Rows from block 7 of the encoder of a small image autoencoder, named by matrix and row number. Rows with one number within an expert belong to one neuron, the router's apart. Each number is 128 + 32 x the weight over its row's rms, rounded and kept within 0 to 255. All counts start at 0. Numbers have three digits each.
After each expert's rows are labels from the 100 images, of 14976, where the router gives the expert most weight on average: "top examples" is what is common among them. Only what is clearly more common there than usual is listed. The data: stained colorectal tissue patches (NCT-CRC-HE-100K). In brackets: how many of the 100.
# router: slot weights (encoder.blocks.7.mlp.router.weight, 8x192, trained with AdamW), inputs 0-191
# up: expert up (encoder.blocks.7.mlp.up, 8x192x192), inputs 0-191
# down: expert down (encoder.blocks.7.mlp.down, 8x192x192, transposed), outputs 0-191

# expert 6
router.6:124113071148054147110078132147098125097114125131145197112144148148125125129115155134144146187166089156167138092103125120178132179118109088087069115160117112157087103150170172111036135174139167154130116198082135142148160120108139102089086191112129074130169100102151083138133118145182191132150170072088085100145134129113123175142082106132124115131122160134089107176108118076099160071124113095120201168189111210114126145123146097119118058157096098072197208094137126104156138080098165120102149122126123134183100121147120096115135129148154125147107097152116134145170091158096121117
up.1:138135158115136185196084103072100113084114136124113143117144132106156153118140117128148168109156112151097130120139135113131155132123132148148160148125186163123108200139111115132123151116084114108091114171120090098137154122133168165128132108095135112081058062141144176102089122110115102107168104105160093110125102158104065185156177086147203176115145128188157131143159122184179149125165082140057192140182094077106090155112092134115110085081144136084050111107146101109163134143175055153140104109120125131134113075094184166085130132127086204150159125062114172120172139122149120058
down.1:141155100111148102136073125114155158131144113178128163177145110139100148119094162060127131202142157135083153143127119106138074115128148102134113078145130168085088097123082105100105136138057095125085152159112121116176100113124169170160183169055120076118122123111149098104068147093145119051110172149108113106147119096121179149150108151119180129122165124147143078112123188124134151142130185073063098101255119117172145111123158126174157132101139129125138129193073184093153171152119093117136150144099145145125155128126116102170131147161146129130084177084118137166101122113132103105
up.2:147081106122143121128087136088132076094088151096111113129167160145165102115127154170156172134128118111091154182107136071108131108134198151147101153134092165138054120119146065089122156114054139161087119138083149097136121103092119173129140166091128096102160140087083090116138090107108171085128143112148103066108192140196155163091165107095146128130109193132080147180133193128184118118112110112152170100255167144132129163135114129127154129145140177112111104106087157175129183154135115161127157131111138138081124133115080077100123119125115147139114127099106201141149125134116133129
down.2:136103101141176100065104143102125141127101121106116121129146134099154106130110171088150128118101171149121152131185115092129107130127166154108159109102113194081072102108109062096078140164116111141089085135089163133189093105101151149133175076099132092116142122140165037122144131161102096036127102162152135094146179153157171135113134162109071143133119080148117068142110147123143154105162150097122089116252076135167163165166119152091165153085115226100155138131105160091135125171124136134129185182123150104124101156127117085133134065136169100126145128088141166165115175156092145137
up.3:119112132089081190106108121144131126132181161155126124161159217139130140148137085156124098149089135120115145126091078115117094093131117148081121120163097121177131090168093153039106124104126140105167137182067145053139174130076107119143172168088102124133092153210144153126135103134029156166132147170120079144083157139121138144122155195113164096139147145118110119142100106045078102161156127114170139147189128118124057149114092113174118141120109091150136081137149091101122148097157165124101128136105169194160113079066146076130154168155143161090086135179130103159140088120121139156
down.3:146139155115201148137098151169114113140121088120093174120115119183089140132115168106146140144108177154044133173110093143157095089144173105127131114141109155125065142129091083144120151092105089117096116110093125141152084104152107149173147150086088149103139083147152123100052169074173111122125127103105143097141155122182203093117130116141131137119123107119087110164129138136131066102094170067065107068255142110135150089119181137155169105110127112100143109185150140132147184136136099123111153137130123153144179080142107195164110139144141154103167177135135097162079085103147130095
up.4:087130164126119144084108125190101083127136115136139132142092110137143170081167093163142122139153108136207118145041149072151151186132106057147176154142121184172134090135122156167148117117101158084101154136126156085200202132100095184145096160079129105148101095089000139117092086151128155095156125108113105118158126112143074166134207106096136108112097192135093120171096130101131100123134148089099137099170170153138100126156111143113167146123113098178116096101168082124127147158094124138154137116165130110162128079121134079089122163161116143098169171130144145124145144089124135086
down.4:154158114117129125148112140114133131110096081117096142125105118132100158110120177161145142153104148139148147129156180077152144114154134092153167099111070165087105102087120112169142108136138065126052109144082092136140112129158144162125161075097128103152132164075069087108117151124109103080151106159115180081150177161155197136145136151116167146108101123179091073106092181088129083148102176095079082094255150133171145143135129126113160167107143165142179192120082158147150199163103105121145166166088127129138108107137117124145092101164135105104077117041168118102101132132151123123
top examples: tissue: tumour epithelium (56)

# expert 2
router.2:159068117097089187133086081151105113124140147144137145098169127094113166142182110144094154100152160110148124104077161158156164098098159189065122170118118185144117151125198115148122109107108120128144086147101170121107079129099128169093059145124142127119116134112150172117153134117095102142153134166092107176109179185126170115177116085074099155100096075156115113169127123109089186078156053163114191153183081146065084155106102127113158130130145163038128153165190073129152141106078117156098108127108132138169115058078103136159120103087091142080126102131122112143162082121144129118
up.1:116101070176103164085140136110136071112157156096114184061118153164124134103172171177146162093125117121117162130099161104080087078108152188126091132144084083163137119093187099090098146095104168080111062138082122133094173143142122140173127083138152134191149147131179135104201158130112117141113140116078142107111191137130197049118118142120129143164174132092086170179098097096149140093096132164131149172136135125079135114104147088133160096160078124106193202175223092149144163100108149101109108116097108135180111112113123141098178156116137141147139102110147104133129092100106132102
down.1:179099164157110173131136116141077117120109163090155128167108155149207156143102084183143142164107138087050152164141150107105120123151139130114148142149110112154075153146120103100167152097064060180154148058082113146131118119163131158155134122075117142055109102151118093106095091105101123143126139082189112102086155133143143132104144107108129108113086108116113107136159168098118111120171168131105125126091117122158135135129077110186078131162155146157069084197077140072102128178113109180175134163140188169129138101091107135140058151133233141087117206138109117156171125093148155138
up.2:122045114139132138111103124122143065131090115146121172097118125172135092148177166137117102170109123208156138099155166083115093158102125122122173116172128140147124126105132099138070101099093213149118153143104064117188144109105113114187091142110125110182137157124178094114121098085193139051137151129080155086174119125100151136122084143175147094117145114145117172112105096121123180139083167127088137122192182074129108176121160099110151119094108105067124122124152100103127125100137101125127131024157171100170156134124104118185133132168113122165159157121191123216129108148066116149
down.2:149130085124119113136098118151149149112083152121109123146147135103147116105102127136073171091119126138090127099077096101145092177126181114126076107084144127112114111105064127152120143148165081103114122065119108138196115109090127077152106153102100170096117134088153147187204150154128171111159143195093127122106179209112165123070191099099149106149137146111145120164092115135085255106110147081135124112136139157095139136094133137116158101186132125168164136140165157121098196157125098068096173148142122148134097150180141099084145110116222095086113133114078138123119125184156128126
up.3:123131153089123169130109180122146140154116165106155089110125145169132141112136104104117135071201148124153120155090130155146098078114139174067102125101197117069127172125144102162083137136105133069145136171134142147066115115098093084160116160128104138177158160101173199160103171091096156118124104167174133048079163133189146116116129109112142157187148109162117121149166156153133158184110105114070173158161176076127094114145173130064114140068090168124104095100149083122128120086117115120076117129123085152134136116190089208110180109081142104082121055151086120133107159148119149128
down.3:159167126193155130105148127120168108171109147123142117115096170107147167206146188135147097105115069183151109109136147168160132136114106151141112111126091126102125148148141161147182128171136138103116151119139074077087119163114114083168102075126132125134131143149082116133099088056145171091170137082132179115112123142136156139147098214152120115116125111184127120120165072149120113120157127115124066098000142039165116102084176150147108114148115132123150133136129161134176098080148173151119124080095090120119134149174119158128164148160093089142062104111140099125075152139150119159
up.4:111146135134113168140145169143149075139083137147163148117123146141156152124230125144159209154126127128052105094081131060143065136124142075091156159086083172133155122155119095161125085166161099128158087072115083115133132212097115148136054118097130168156122136087142105136163081088138113090138121146126105106142134163108134187133158126135153129152144121155107110121146147102133167152140154094140136106238138147144175170080165155136147107165175118116138089115089121125133128140084071114127101106110148135189145112172109093121117101112156040078126116070164170102159135100120086060
down.4:128115130124117125150072145122109204149095087187082144137135086126170138086102122079167121189122101133149189126136111146126152091179101145088135049146155152097104152103109173134116148108100144172099146205175153150098153078165136132165198111122107142056146136097143151099134184118093107156094179121153116064154107102157093087169147158122149158113147123136165094168159151115117078166119135114042174104192114114089104106147121132131147115076130081106122119178168146081128118135153062112120114110159172144101130098079106138124080131081105194162131137159095103159122125118056171162
top examples: tissue: tumour epithelium (60); tissue: mucus (33)

# expert 1
router.1:091167147151163075088165146148190154183113077074116075173062132131092079127098095108173085101096096068125148148179082111077103148140096084146122115123136109097127090124083146106157181172137131096114151079180103100132165102141124064130157106133104134132170148157097113161112153147190161077120153124176160089136082110104065116111112152175121109172168163107168160119167088149143122169072159140132088083064176092171154159126136141157088166135083156155138110118110163102100074160180157090136136171150132103085134202169162132108119136141163129160135144136110120108093136153112155165
up.1:079116155181149136089089133102095092039108187169113120111113129175134205125159186142129180141096199148096120101121144119152114120101136182133179168119102119123151142174169116131129034118146148168086127112071084139130097134119142105152055178135089077122150199130138093142079117140122143104121091147091155141115147111084113120140152121113083132119158138166098129168122106120089208112174127132075141145136058165135108176133177077127185084161121158096125112121125085155177117131130124186168121128165138108179093153139134139096118148133099088088110118080144126179083083111176116101
down.1:170131170092133126118104111098170163134134128101124160109163173100138123126140099149127118123110058169098121098127106129094128127176130042100124074144153181093159118136108140063106133138106152094130156136123133163142150100081160196083161185135134144150098138110121139085180153118140078075061182134125092089163140112129177115097084170139173078114128116124136156116128157108101102121139143063119089130228117102197183132164173185165101158068114076123141071167124149116106189168170111080168110157088131158101136149123109085097110097143140153136077169074091151120146161151171153109
up.2:139122121077101083147142111079150150150184154103128103217131157086140093118091146112222137146132086136118168123129140180110104151114094114162105101173148173126101131117076171109139084154158120135136183084159137133050134125093117173111129149115134120060175155168136201109125155154104073074110164100161112086131108083104063118091146118147141103159111135145099130101090173157121110150183119115151081139194103133174105116155138124122086148098090152146109174085134224104156153100130122124186141142086110083114134144178170111112097102133180051159116108093081080145139143141112151135
down.2:145136123106137180077090118143077148120112142123112117119150123151118196167172088163064086131135141132137096105135096137164140156068123140095112115128143163093123145196162122185123109101126144139120070168077128155135081116077142101124098091134095168130046150143116103162111160113138170181192101157078142153106138177101190132173104136081106124101173130111122092125131088131106203099120155138114140129134141153072139118069181135075176081152132111181138123155116127190136161119084110093092179105134152187175123123061095157137145127126124137022158117167166137181089117158162101116
up.3:145153126159141151052113103168104139173107112129126111127123166181134106195108159161124086105137140119113101154111111110106072137147101194163141126119022117080123113129185120081148156159119158144171083099084093127102182150091101144147087059130153193098109154167099049126115160151093138134104088114070124191171095171116132120153090184123111099117159119073099133154106132080116107094096163160128117117137121081136175163111095147160152126120108155108116120178153120115134171111178163162085111125140126114175115080088150103108168115152167187218092167126152122180143090115101164132
down.3:119141144105119110136122145073118164068098170156175120150119082140158111063155038129114167151160159099145159141104141115097172135127111131095124163136128125173113142095087066122103149110110095089139165169178135157092197154153177097108136174112130092126109142085150166116124129114123133141095159118195125086103134100143064135129165048113127133145155188108115144096094159154140170166096102147134229156172127170115120127173107083141061187119153153173110130159096104157092087203122115132125049137135136115077112133140135108107092147049105121120077114192126157076149111134131152122
up.4:151105151075087103119115141109133159132112120167150066072160110122144178162129209156093134125108078120160120096135131121131124186194160085130146133162077181110101134112102151139226079131118143119144168156107171174154118118191173144063080166131180149153101137192120116133131084167086100111139102187051134128155118093144074090098108123149171134136118084112110116151095156108102097120161121183112165123146120194140112109079120096137100107142172079105146149114073158141139116095110154112131144098141149170148096091086139073175136159148152074124101178146085116159168073095132084108
down.4:055082140043145128120128168117102150103148100090120135146143119140075109032117079154148132149156198108155164169173148047096171101109143123174187157146087115115145126121139118106131109113138181158117133093095140131159158116178161153102181099099148105127152151108128137127083115194056121175067099145169164139157119087157110112135169109133090183142089153072110159106121165084143031156115116145143134144203161150103127155111119106105125171128138134171132102117100105138081089176170111114155135193154139115127107087117119122162111083094132121056134153132167109124169108114106168118
top examples: tissue: cancer-associated stroma (40)

# expert 7
router.7:144097111101106171128076093117089124123117112131194178058138117119157196160170175168092158113172144151161128096070170155158127068106139162123103128127152139127112150118163087190103103111140140163135099178097162147111066133130152120106095107137156117098093134093170150108159116099140087221149105141083111165080132140158163102164134106084094180119089062106080102169079123115102155086126109159124206144138101168100100138102146088080141112142166138072111166180147081173111164107078140151097152077127135165190132090091102119160131100136054114098134120115178135157138083126118117122
up.1:115161108157129176161116131083150111109096102135119196122097099125171132127106182161154127176078104157178136099111149103099095141120145082140125100155121171189112135048078147091185094108102137093089129125114081130139141133112148190164159160084133053135195170103143151093124112134117127060110182134060160105165137141098123130062141148196169089146107109191106146115085131121097114121128156069088121150122119075186135154183130113144153101133081104090161192121154130077171138131110107128148086112125126096154147135179181075160170134173144142184133142067084119108140094103142118157
down.1:129149046145140094147106088082082141103122135175113207125109122097094068099082173185106140241152152155163145107128146114122147105129143077143086100096141133142157086081111169124044088097160125168094128144117089077114139140095147117116182149128112085123154138053132113110185113211102108125138160154098123123120120152071136172161120138135153155149127139133155143082120161162109177109131108111195134159186121149121171173167109152107173131154137114077120182149140149147094171141093091099123118131121129127139099143124134068157146132121056149105075125075122162125096172191121107135
up.2:105113157102142224164091145095123170150137105108161142144089129132109132130124126143137141108174155092124117128105107155156101124080112171072086120102142089090116158135134161175051150147112127097160148123119085123082100098061096126171145152138118180126115147060171163180085177098107168121117171142167128080113179123162143134105129112091138146175145128108113153152169138116133120175075113128090169111171191096106110124098163133084132166095064135149116129124161103088113179116136165127065144131083118155146151109168061186077173068093150143085064087138132117181103211140116166162
down.2:138141118156137208142180122133156093154098144083125142078104126104137133195107184152147111082132095162108098090087076164157075152121156115088084124061143161154113132121119152131149150187162130085143183107160093101103071132077089060165073135132132146147156137127173136147119119061130169123160126123130166111123133167115132135147101156138162079180138085157118115131147099151109144153156104087164128112056152067174125116122183101103083090155094100119108104107124148111176135060121180140090113083100111174135158172223122192117185112106138129168091109128094166139083163136153100140
up.3:155148111139105188059124131080108143117112119116145133098095194171146141090127126214131139096081143078113138150092163131084072085106147177122062136122073066173164157106199156113148124118134114098157071174064118123118207150146100117133097090153151152134111149130143116106154129112083146151108093118121092178070151136149155126137122121129153129165089134041056124180089112064110145101094154167135146141175120138113106151143113105138147104192100167139148140174114088129118175126114177125113086165114156161192124148054147140105140158123157183134090169134150084158130121085107150143
down.3:077140195132068122149134142138118127125113089116123121093114093149163138098154091129121121103098173067138152150127141092109114084138085163125169122133119128124106207114134072112150168092107103132134138084096137199137193130149130181170112113166117164141137172131105137189116158053128116097079143157166096112153103121180066063107147110134161127121134198116096144126108146131130081153088118201091160116145088107134128144156078098129088173100136168184104127104117124046114119163110132168115134164167145169101212110086054144073087127099141190108149122157152176143167108120138182112
up.4:101122088100158115123118146160164094140138129161150125180138119160105114096123123137167112153188183151141117117080179082105089114114113166118127134175093183147109132108142076082143136118076156138150178136137127082126183143067113173113110090065130122123103194166068107122111121140077183116126119152083152122115174153142105121103151147102100157169101161140094193166096118131118103120089112101155161099255181160093132126097136098132145165099108135067146111132142089139124186099138114144085115065122138131146148086176119106128145118119037160131106067134185138169149138108100165143
down.4:132163100138119093122131132112128174139133076103154155155155159144126081155085104147108128121105125122077138140176113123132167071124205097216101132111116169120086154155102150146124108098098063162132140114055151080110109051098128156121155155106154113060138088094109097124107123098125131085148175137144107116053131080189152147149142117135145131080093149135123099131151154128133075118110135121138119167255145106135147138153103150150173114136187181162090138106087191157101135179069132115134117151160133172129136136092082101140101141166145086094141177116110126181140165127127101173
top examples: tissue: tumour epithelium (59)

# expert 5
router.5:137142139111122207120088103129092151101119159105111097099165153146155166120195084183089117130167166115144161117122099149166152113097152172090109094133115182077119173137156106145135137085105087149108118178086158119111121111082124180094081116117144172110108145141123133114132132076072124177158076188098116137091188162103168063157174129115151095096151161127108080124129144133099178053163091175150180103197165164067113169081101166094139090124137123152111140140179091130076183157120095120145095160144143177133133069080103071146108116114102111100133130136142126167165099136164155062
up.1:117130100122155198121100108118152152137090072155121206156065075091104074162096140188148125115169091081160109111126130122153153152089123166158090117083131078148159137145135179129120147154151105090136140026063071083139157095092133105176130110143200169145091141079208114146137155105151142029141134161117151153071147166114128143156132171179137142137156126079104165124120107115135141143086166151121110165168135106124098159094148105103123097122090116115110125145117093160120154109117191152094092092117149093164144114141108171096181116190124146124118070124170128173101155110094099166
down.1:127126106126088161157129103130174133148096150131096153119107093115161119145101180158089145065113053104140112066115101159128139192131144129081093128077183152174114118089066115117174154165141085099122144115165114118126125063089148085109048130125135139109135120104174102156178148083127147104171146157096161089139149195110107129131105092137152078159146126092160116145123095172106219147150173171121174134069120127141075111159133139129105121122127149108118110113125149163174103092119130132129084076120205164116117186204080094112155185130178115176164145109107194127066120169116105122
up.2:074153118106108161161139205109186115119190120128113101166116126112104100087124110081125149124123095081152132097151091113088177135079139114176124160129126092121118154136133109086109139109092078138113165089161108099170105121084167187162119192095071145085115086101107194139091111161089205122205189164095084129095080139096106118073141181108168111078102111159141167127100135132151127143103102113150148128202157137079140131136102143161185129075084125139127137117211112157119155119090113118150107121106135061096106101110145130087194139149122143172150135089173110092115120127117192162
down.2:143174163124133096054148057177108174116057154097071113116150141146105143113158130124115112168112141135131142114100050118151097142130166140086143083065133183113084075129129114100178166161152113147085153124150119131140154123101169102124096094104108125141114143161127057142123137095137108115114104131075172156154180154048139137156154134161120087170168190065117057119119091153149188075120176137151147094237113111143142157156145131106113128113153110133157138146140164150089184152111095133112064138161192159116121123154160077135102121140164100159122140112153178162101143150145137061
up.3:157119137133231150088116108138107130197075059103169117138141142132140102134098128167135091164137127075103159147095091132167118161138109117153097077164079120114191135130138153133094149154134119167110109048085097131146175089110120092141138104131159144163156131115184073136173134099174143090116118117106137160088107097138184082134111171135126106086162159094107180115123115140084134070119154119157130093159179089126145180100159118180149109169151133124099036155154124144092165150121158121100121106172151137178147080053066110149156108139172086137091161088144067192165133152100111128
down.3:125060136123090145128142080109131088132148140121206125139160107110129140112106138106127191112126182172064172114103108087138121169087133074117170174171186132177147168121055094151096134067126087106109179107126096166201127133153182131147131167117109101145142105086161158164173125072175117117134155152126125129100123114144126085085117081136142105122133150122091203149054123125115183157112089112077203115138143177079124117135166044121105102154175155126079111127120160110125081114143101122158146053159106127122089162107142184153134176130175069155104143134079148118132132128116129133
up.4:153161160111138121136101090128121091167189157110159095192084126149095069086164069095132131089122153153079131119133184115067107189060069155107147126173145129072165137157095111148114132142106127119111142084154130150180169162123153138105158084115113196202074147128148181161178161134141079125095173106165125173152123156097095114152116079083122133143133103115122129081130123170142172102128114133045138092190126154082158093088163165094096168124127126145131069162130079133106160162142112125163109119141095070116146144099150084153105134139123175091172114137196081136107147073110136127
down.4:143080087184081160129158150171107108141108080094146129126146087142158106161076112175118135124131073125136161157141126113108113110168196094163095138118147124168087170120109183134155142146127085161113144149115156136171129126175126122159121181111152094099163097128171112142119077081153176183153146125121075134067153120184109131138130119069160140088077111130141115186123117075127075155133117140131201179032111138122089097153088045171092081177127120147121153094096137097103094148109151158110150130168121195149125102067122178122113114122122130143095150221099137115182108128101113175
top examples: tissue: lymphocytes (95)

# expert 3
router.3:133137141159108189157121107098093112118135163142094135087176106137125155163179128137070133083152127125148105101122154171157173114112151156072109123082146159138119200146187079166150103110073101154136125183115135152059093097107125198071097110127143122113081126120153193134138142137073091182167115174071132164102188185130179107161163071107123141104085089128098121104111122141118179095130083155118191141183119172071101156085105103096159103113178137102097143104197077147137159124083065161125121119128139162166114078092121132145135095106096106079117108118092124150152092098169126093
up.1:102141115097125196133115151121140123143109102089093138128105157119109092141086175194141139070137104096116103128112111115159056149147114133175122138087102139107173146116144124124172136202126150126162159118098089103086145131073096112133078133078164182130158159118087105130150135155136143117123143134003158173138080138137105128137068150107128096098166151078111141164115139118034119128111133141145098142129161133110171135056136149196131101181090136085087082145162174133123226116163166165126148115137165144163089096129081115127216101132132136176109183103148087146175109128142140104
down.1:088113120091057107112139092089142129071134121108121160154121125121146072076073123137137154106152105096120159099196111103107142158099128068121136132135135143168124101133108095138163135177116148121138225127156121081134125083151174115089099182103176091079171127066142113131160096168147140128128165130119140151098070126101054139145116065166162086119150126057162170148135148122101153148123102156144179139122114162137123152114128126121120136148169197121113127115078196079081102169177163139199087095125168128077106213172134061115116161127110070141120175112131140137166159141129130183
up.2:068108152092063092151108126072165152133163129160139102129131121153118097110120151104127177126110070136147166100156149160111133177092114176113134161107173116146132118173121125108015111099168098111084175126174106107171155101155109124087147173157117112201120134130137157141144165181118111072101126148215167057094161078104087115111156090136150151154125165127089132159117106173203146105181067157094148161138193146077093073129133119066101171124117102196117151116124150123114141124132151115111156123093086131102089178128121133128121175109126118162111065136150098157088099177119097146
down.2:120060145130122115152146141130111091141145124134138140097104165156095149169143119172109109071149146172154107147142119149143135113075093177082121229090140105145121147126141157207105118110166209097148106116118137164120102102081094146123133093170147141173125132130172150114064138138124123149088060144188131148176151134148103143127153142131056164145102056129172138136116096123147033126111105188109111140064159111098094121125153119063150167075069082132133187127149074125173031122168154160099122125123095114145164111146122196131130085091103116102135105142173109131133146140114137169
up.3:148172155099117117173132132094176120145130091157122149121055084111131124055120116189143167178142098088097125144149117136095073136122123075107105136102099081137156139119088167119080137117163156168124086105169039151119169124097089154156165103141127127156157128136203139110169125175062153092120125152193119125063135106097130194113146153139145109150125202105102140082079163118107117132112126101127113110163083169121106181160149174087163126133142135168171141102103158151155088099108124149146158167113150148197061148109126158091155134137127162035122144102138114063191144138095169100
down.3:114171114125145141110061115121151174139126156138062124140178148118110136170154155079111124132115185155078137110145109143153059102098151163104152100135115182076098119130149092074118125131102114121115134188091146114143132121073158184152152150092093150080091141156148131114102177093099090112118136161051111144166175120085184131160130116111152102113141127130134074158141132156142155099113127088076130134255143097119127141143140169137185117099120111102110109139187141100142240131089088117129125152121142140129136107093117127179133102119117140165136125108139111201097121126114156100
up.4:120101115067147130140125112093151187095148152138155123133127163115108140104095111088104118116141198095150097122080131131143139136076154154076109119150093104135185152144170102173114097110163103143160106099124113155117094157144160137125166200147177114218120176078166107090169116140110080043084142135101118196131131034139142124076068152209140104120181138119112162101096160124117204145138109105137112153190108134152155155204151109087159130132131131126138098129080096109146120126117165181101089150146165108127121124091125104137145177072126132105093090073100157131082105100182100095
down.4:110166093162094154149100120123138170090129126146057139133133121079175104096128174102114174186155159117145177091119078122129053071111172162125104078102119165090087109142080112104102108097135124125071120152097140112135155108097162139152160143077120112092144186103178135150154192126077115105126135151142132125136163165075113122159169146135166086130156169112121081140108119152113189147129138073102160113255098146113130170097118102117137119121140122132103144137142128145102181140113080120124091170113077135127079127119129075136155120115155164196137111079126167166130124176118133100
top examples: tissue: lymphocytes (54); tissue: tumour epithelium (44)

# expert 4
router.4:156108159145110206140092124093108148118141155120125124058148121115106172116166127161079136096163154131162104108127109144161192085130135187091175150105107150125140154128174081168143124092112135165127097137091164183114075112132158162068074125126172173112092109124187155135098089113095104157168103150101136157094179164141200097129149075110093112090099066126145134131144119170119157120142101140114198137168109184070108168077111169089132131139163143107065153134176082162131163119101084136142097118112145129203088064078102146175099063085101129081170098106130151143142125092154136116
up.1:146085150129170091092092128163128113114118179143090052164147185159114120108169076109122096153147148161063155141114130115096073100133113153067132131181147142099098135094149076108128164132065178132148146158143145110130211125093138122164133128148110132114134155191127155156099111149102126154066084133131099122147160127119140113105138118094138200170151080166185134185164149149154152106115091129127178128202087139095113144091136122100204156102119126081158103125153047079140068174171134108094093133110141110111167080128135092167045109106072100088169125155145105186150119127142136131
down.1:146117111120098119085105163132125143108151122188138172178115085150164112147141133113154126221082093117135151111124150094112165093170131115160161079173085128119114115153106171093146141075113126157153135180105124164096154122156162138164168118100099103083124146147094115120132123074108134069128181095124071093171146074129137102117132126110121101086147165108078121132087161105186123130107198087087057199181090137156138124157164133215111126131147112136098140190178153115138148089046058095186123102146156112165148105126069148172101131138154126106151196159104091098131080120107145145
up.2:150129150133126147143128142147181064148089200124161100116108124133139103110123117174155167128174074153134072126086165102135117085198169063128096138109066161159154147152152121065162166177097094140163153179152116114073125135169132122079075156112130152125098088172125140079182054133092155161108085135092110119090095153134114121140091113115180135196048127145102144127089205087109157134166119149157165166193144146158159109121100092156072105131126092097127119131129083135143112104129130135117070084092137131151096133156175126121160155152138082149102151128104121114211065104129157127
down.2:104164116120173147111110134157167140113138119145119133145121087083098101095150123129174126186171118115135169173150154091140109085160098056168155051173087145069144132114213125033111142133073175179097131126141128061083137147170190148162154081113126080097123130127076117113114124173128150133085131120117119106165102126133165113160128159116153169113117168149130147129165181111152105095120097115120159114166136089136147146082120142184184137154136100115127121129149107040068183182140088108131142132099133131112112086138085120135148073145097120104086164062165101131178079133135209138
up.3:072111119115140218116108130154166124129048083096095148068074030094100147112196126169125168145134106152126151104170132083133156151155106059149152077174165108170107135117106138137092134155048180160106103129097137155147147133139147157131077127099102093139137120049123122122112138115136174161139142096061104079149146128130112109154107148144155091136190159104118131129102127145131160120069102095117166124199119123136210160105130116169148137099131109092143135140116086129078133126130086125142178117154153065170161106160101142126158157168068172091128073173129183138133094121111141154
down.3:131168119128143131097057141107114139148114105148075165188148123112139150156124164071133121169091143127070146135186102135111075084130179114117163072167132167081094090103084111098156140118052116126099147142091147094136098107118157177165153096070123100085104130176157115121064157110120101072131157153067120141145137124110177127161135137124156125119164085153120100124138124148145104118110188093065117111255103112127118126111158144154173116088121151096135135146111208097183178155098098106174143144144144132133128103143119089179092127178150125134159164102148077182113110099110130125
up.4:154122131132164110150138111049156135135113090096124197087120091129165128108110158164176121222121135138157151128147144144076140171175157090103108096155165189163117135083100110090119096106079139169092118104123098099083102143143128180166191177137156049194167162099171128072126096145105091092105191113075130076139137105147145079086116160141147072139133089195105145116072147158094126096198115100141127168151113095175126180164124098113139118137128114076164141106125160136149129155101116156145116113108132111129128123174151058132104178128097133125112157127080129109151053115148090167
down.4:074162062130072124093091105093115139083143169185088171140124160090096088124123140151088155190151144168157141074136101100146143116098110090145099123092096130125154059115096186127089064116153153130122159181140063092138173123048150102115147156111121093084139166090101129130159124222084145116151126157100163135132097129028129164164133144153140117125155142125142132090120126130092179135129092099194097170157115115139204167125143155123145129145126139135131194171153146146123161118130106094142130129105120128157094162150138101157173133134096130128059118091078130125103181218152097149
top examples: tissue: mucus (78)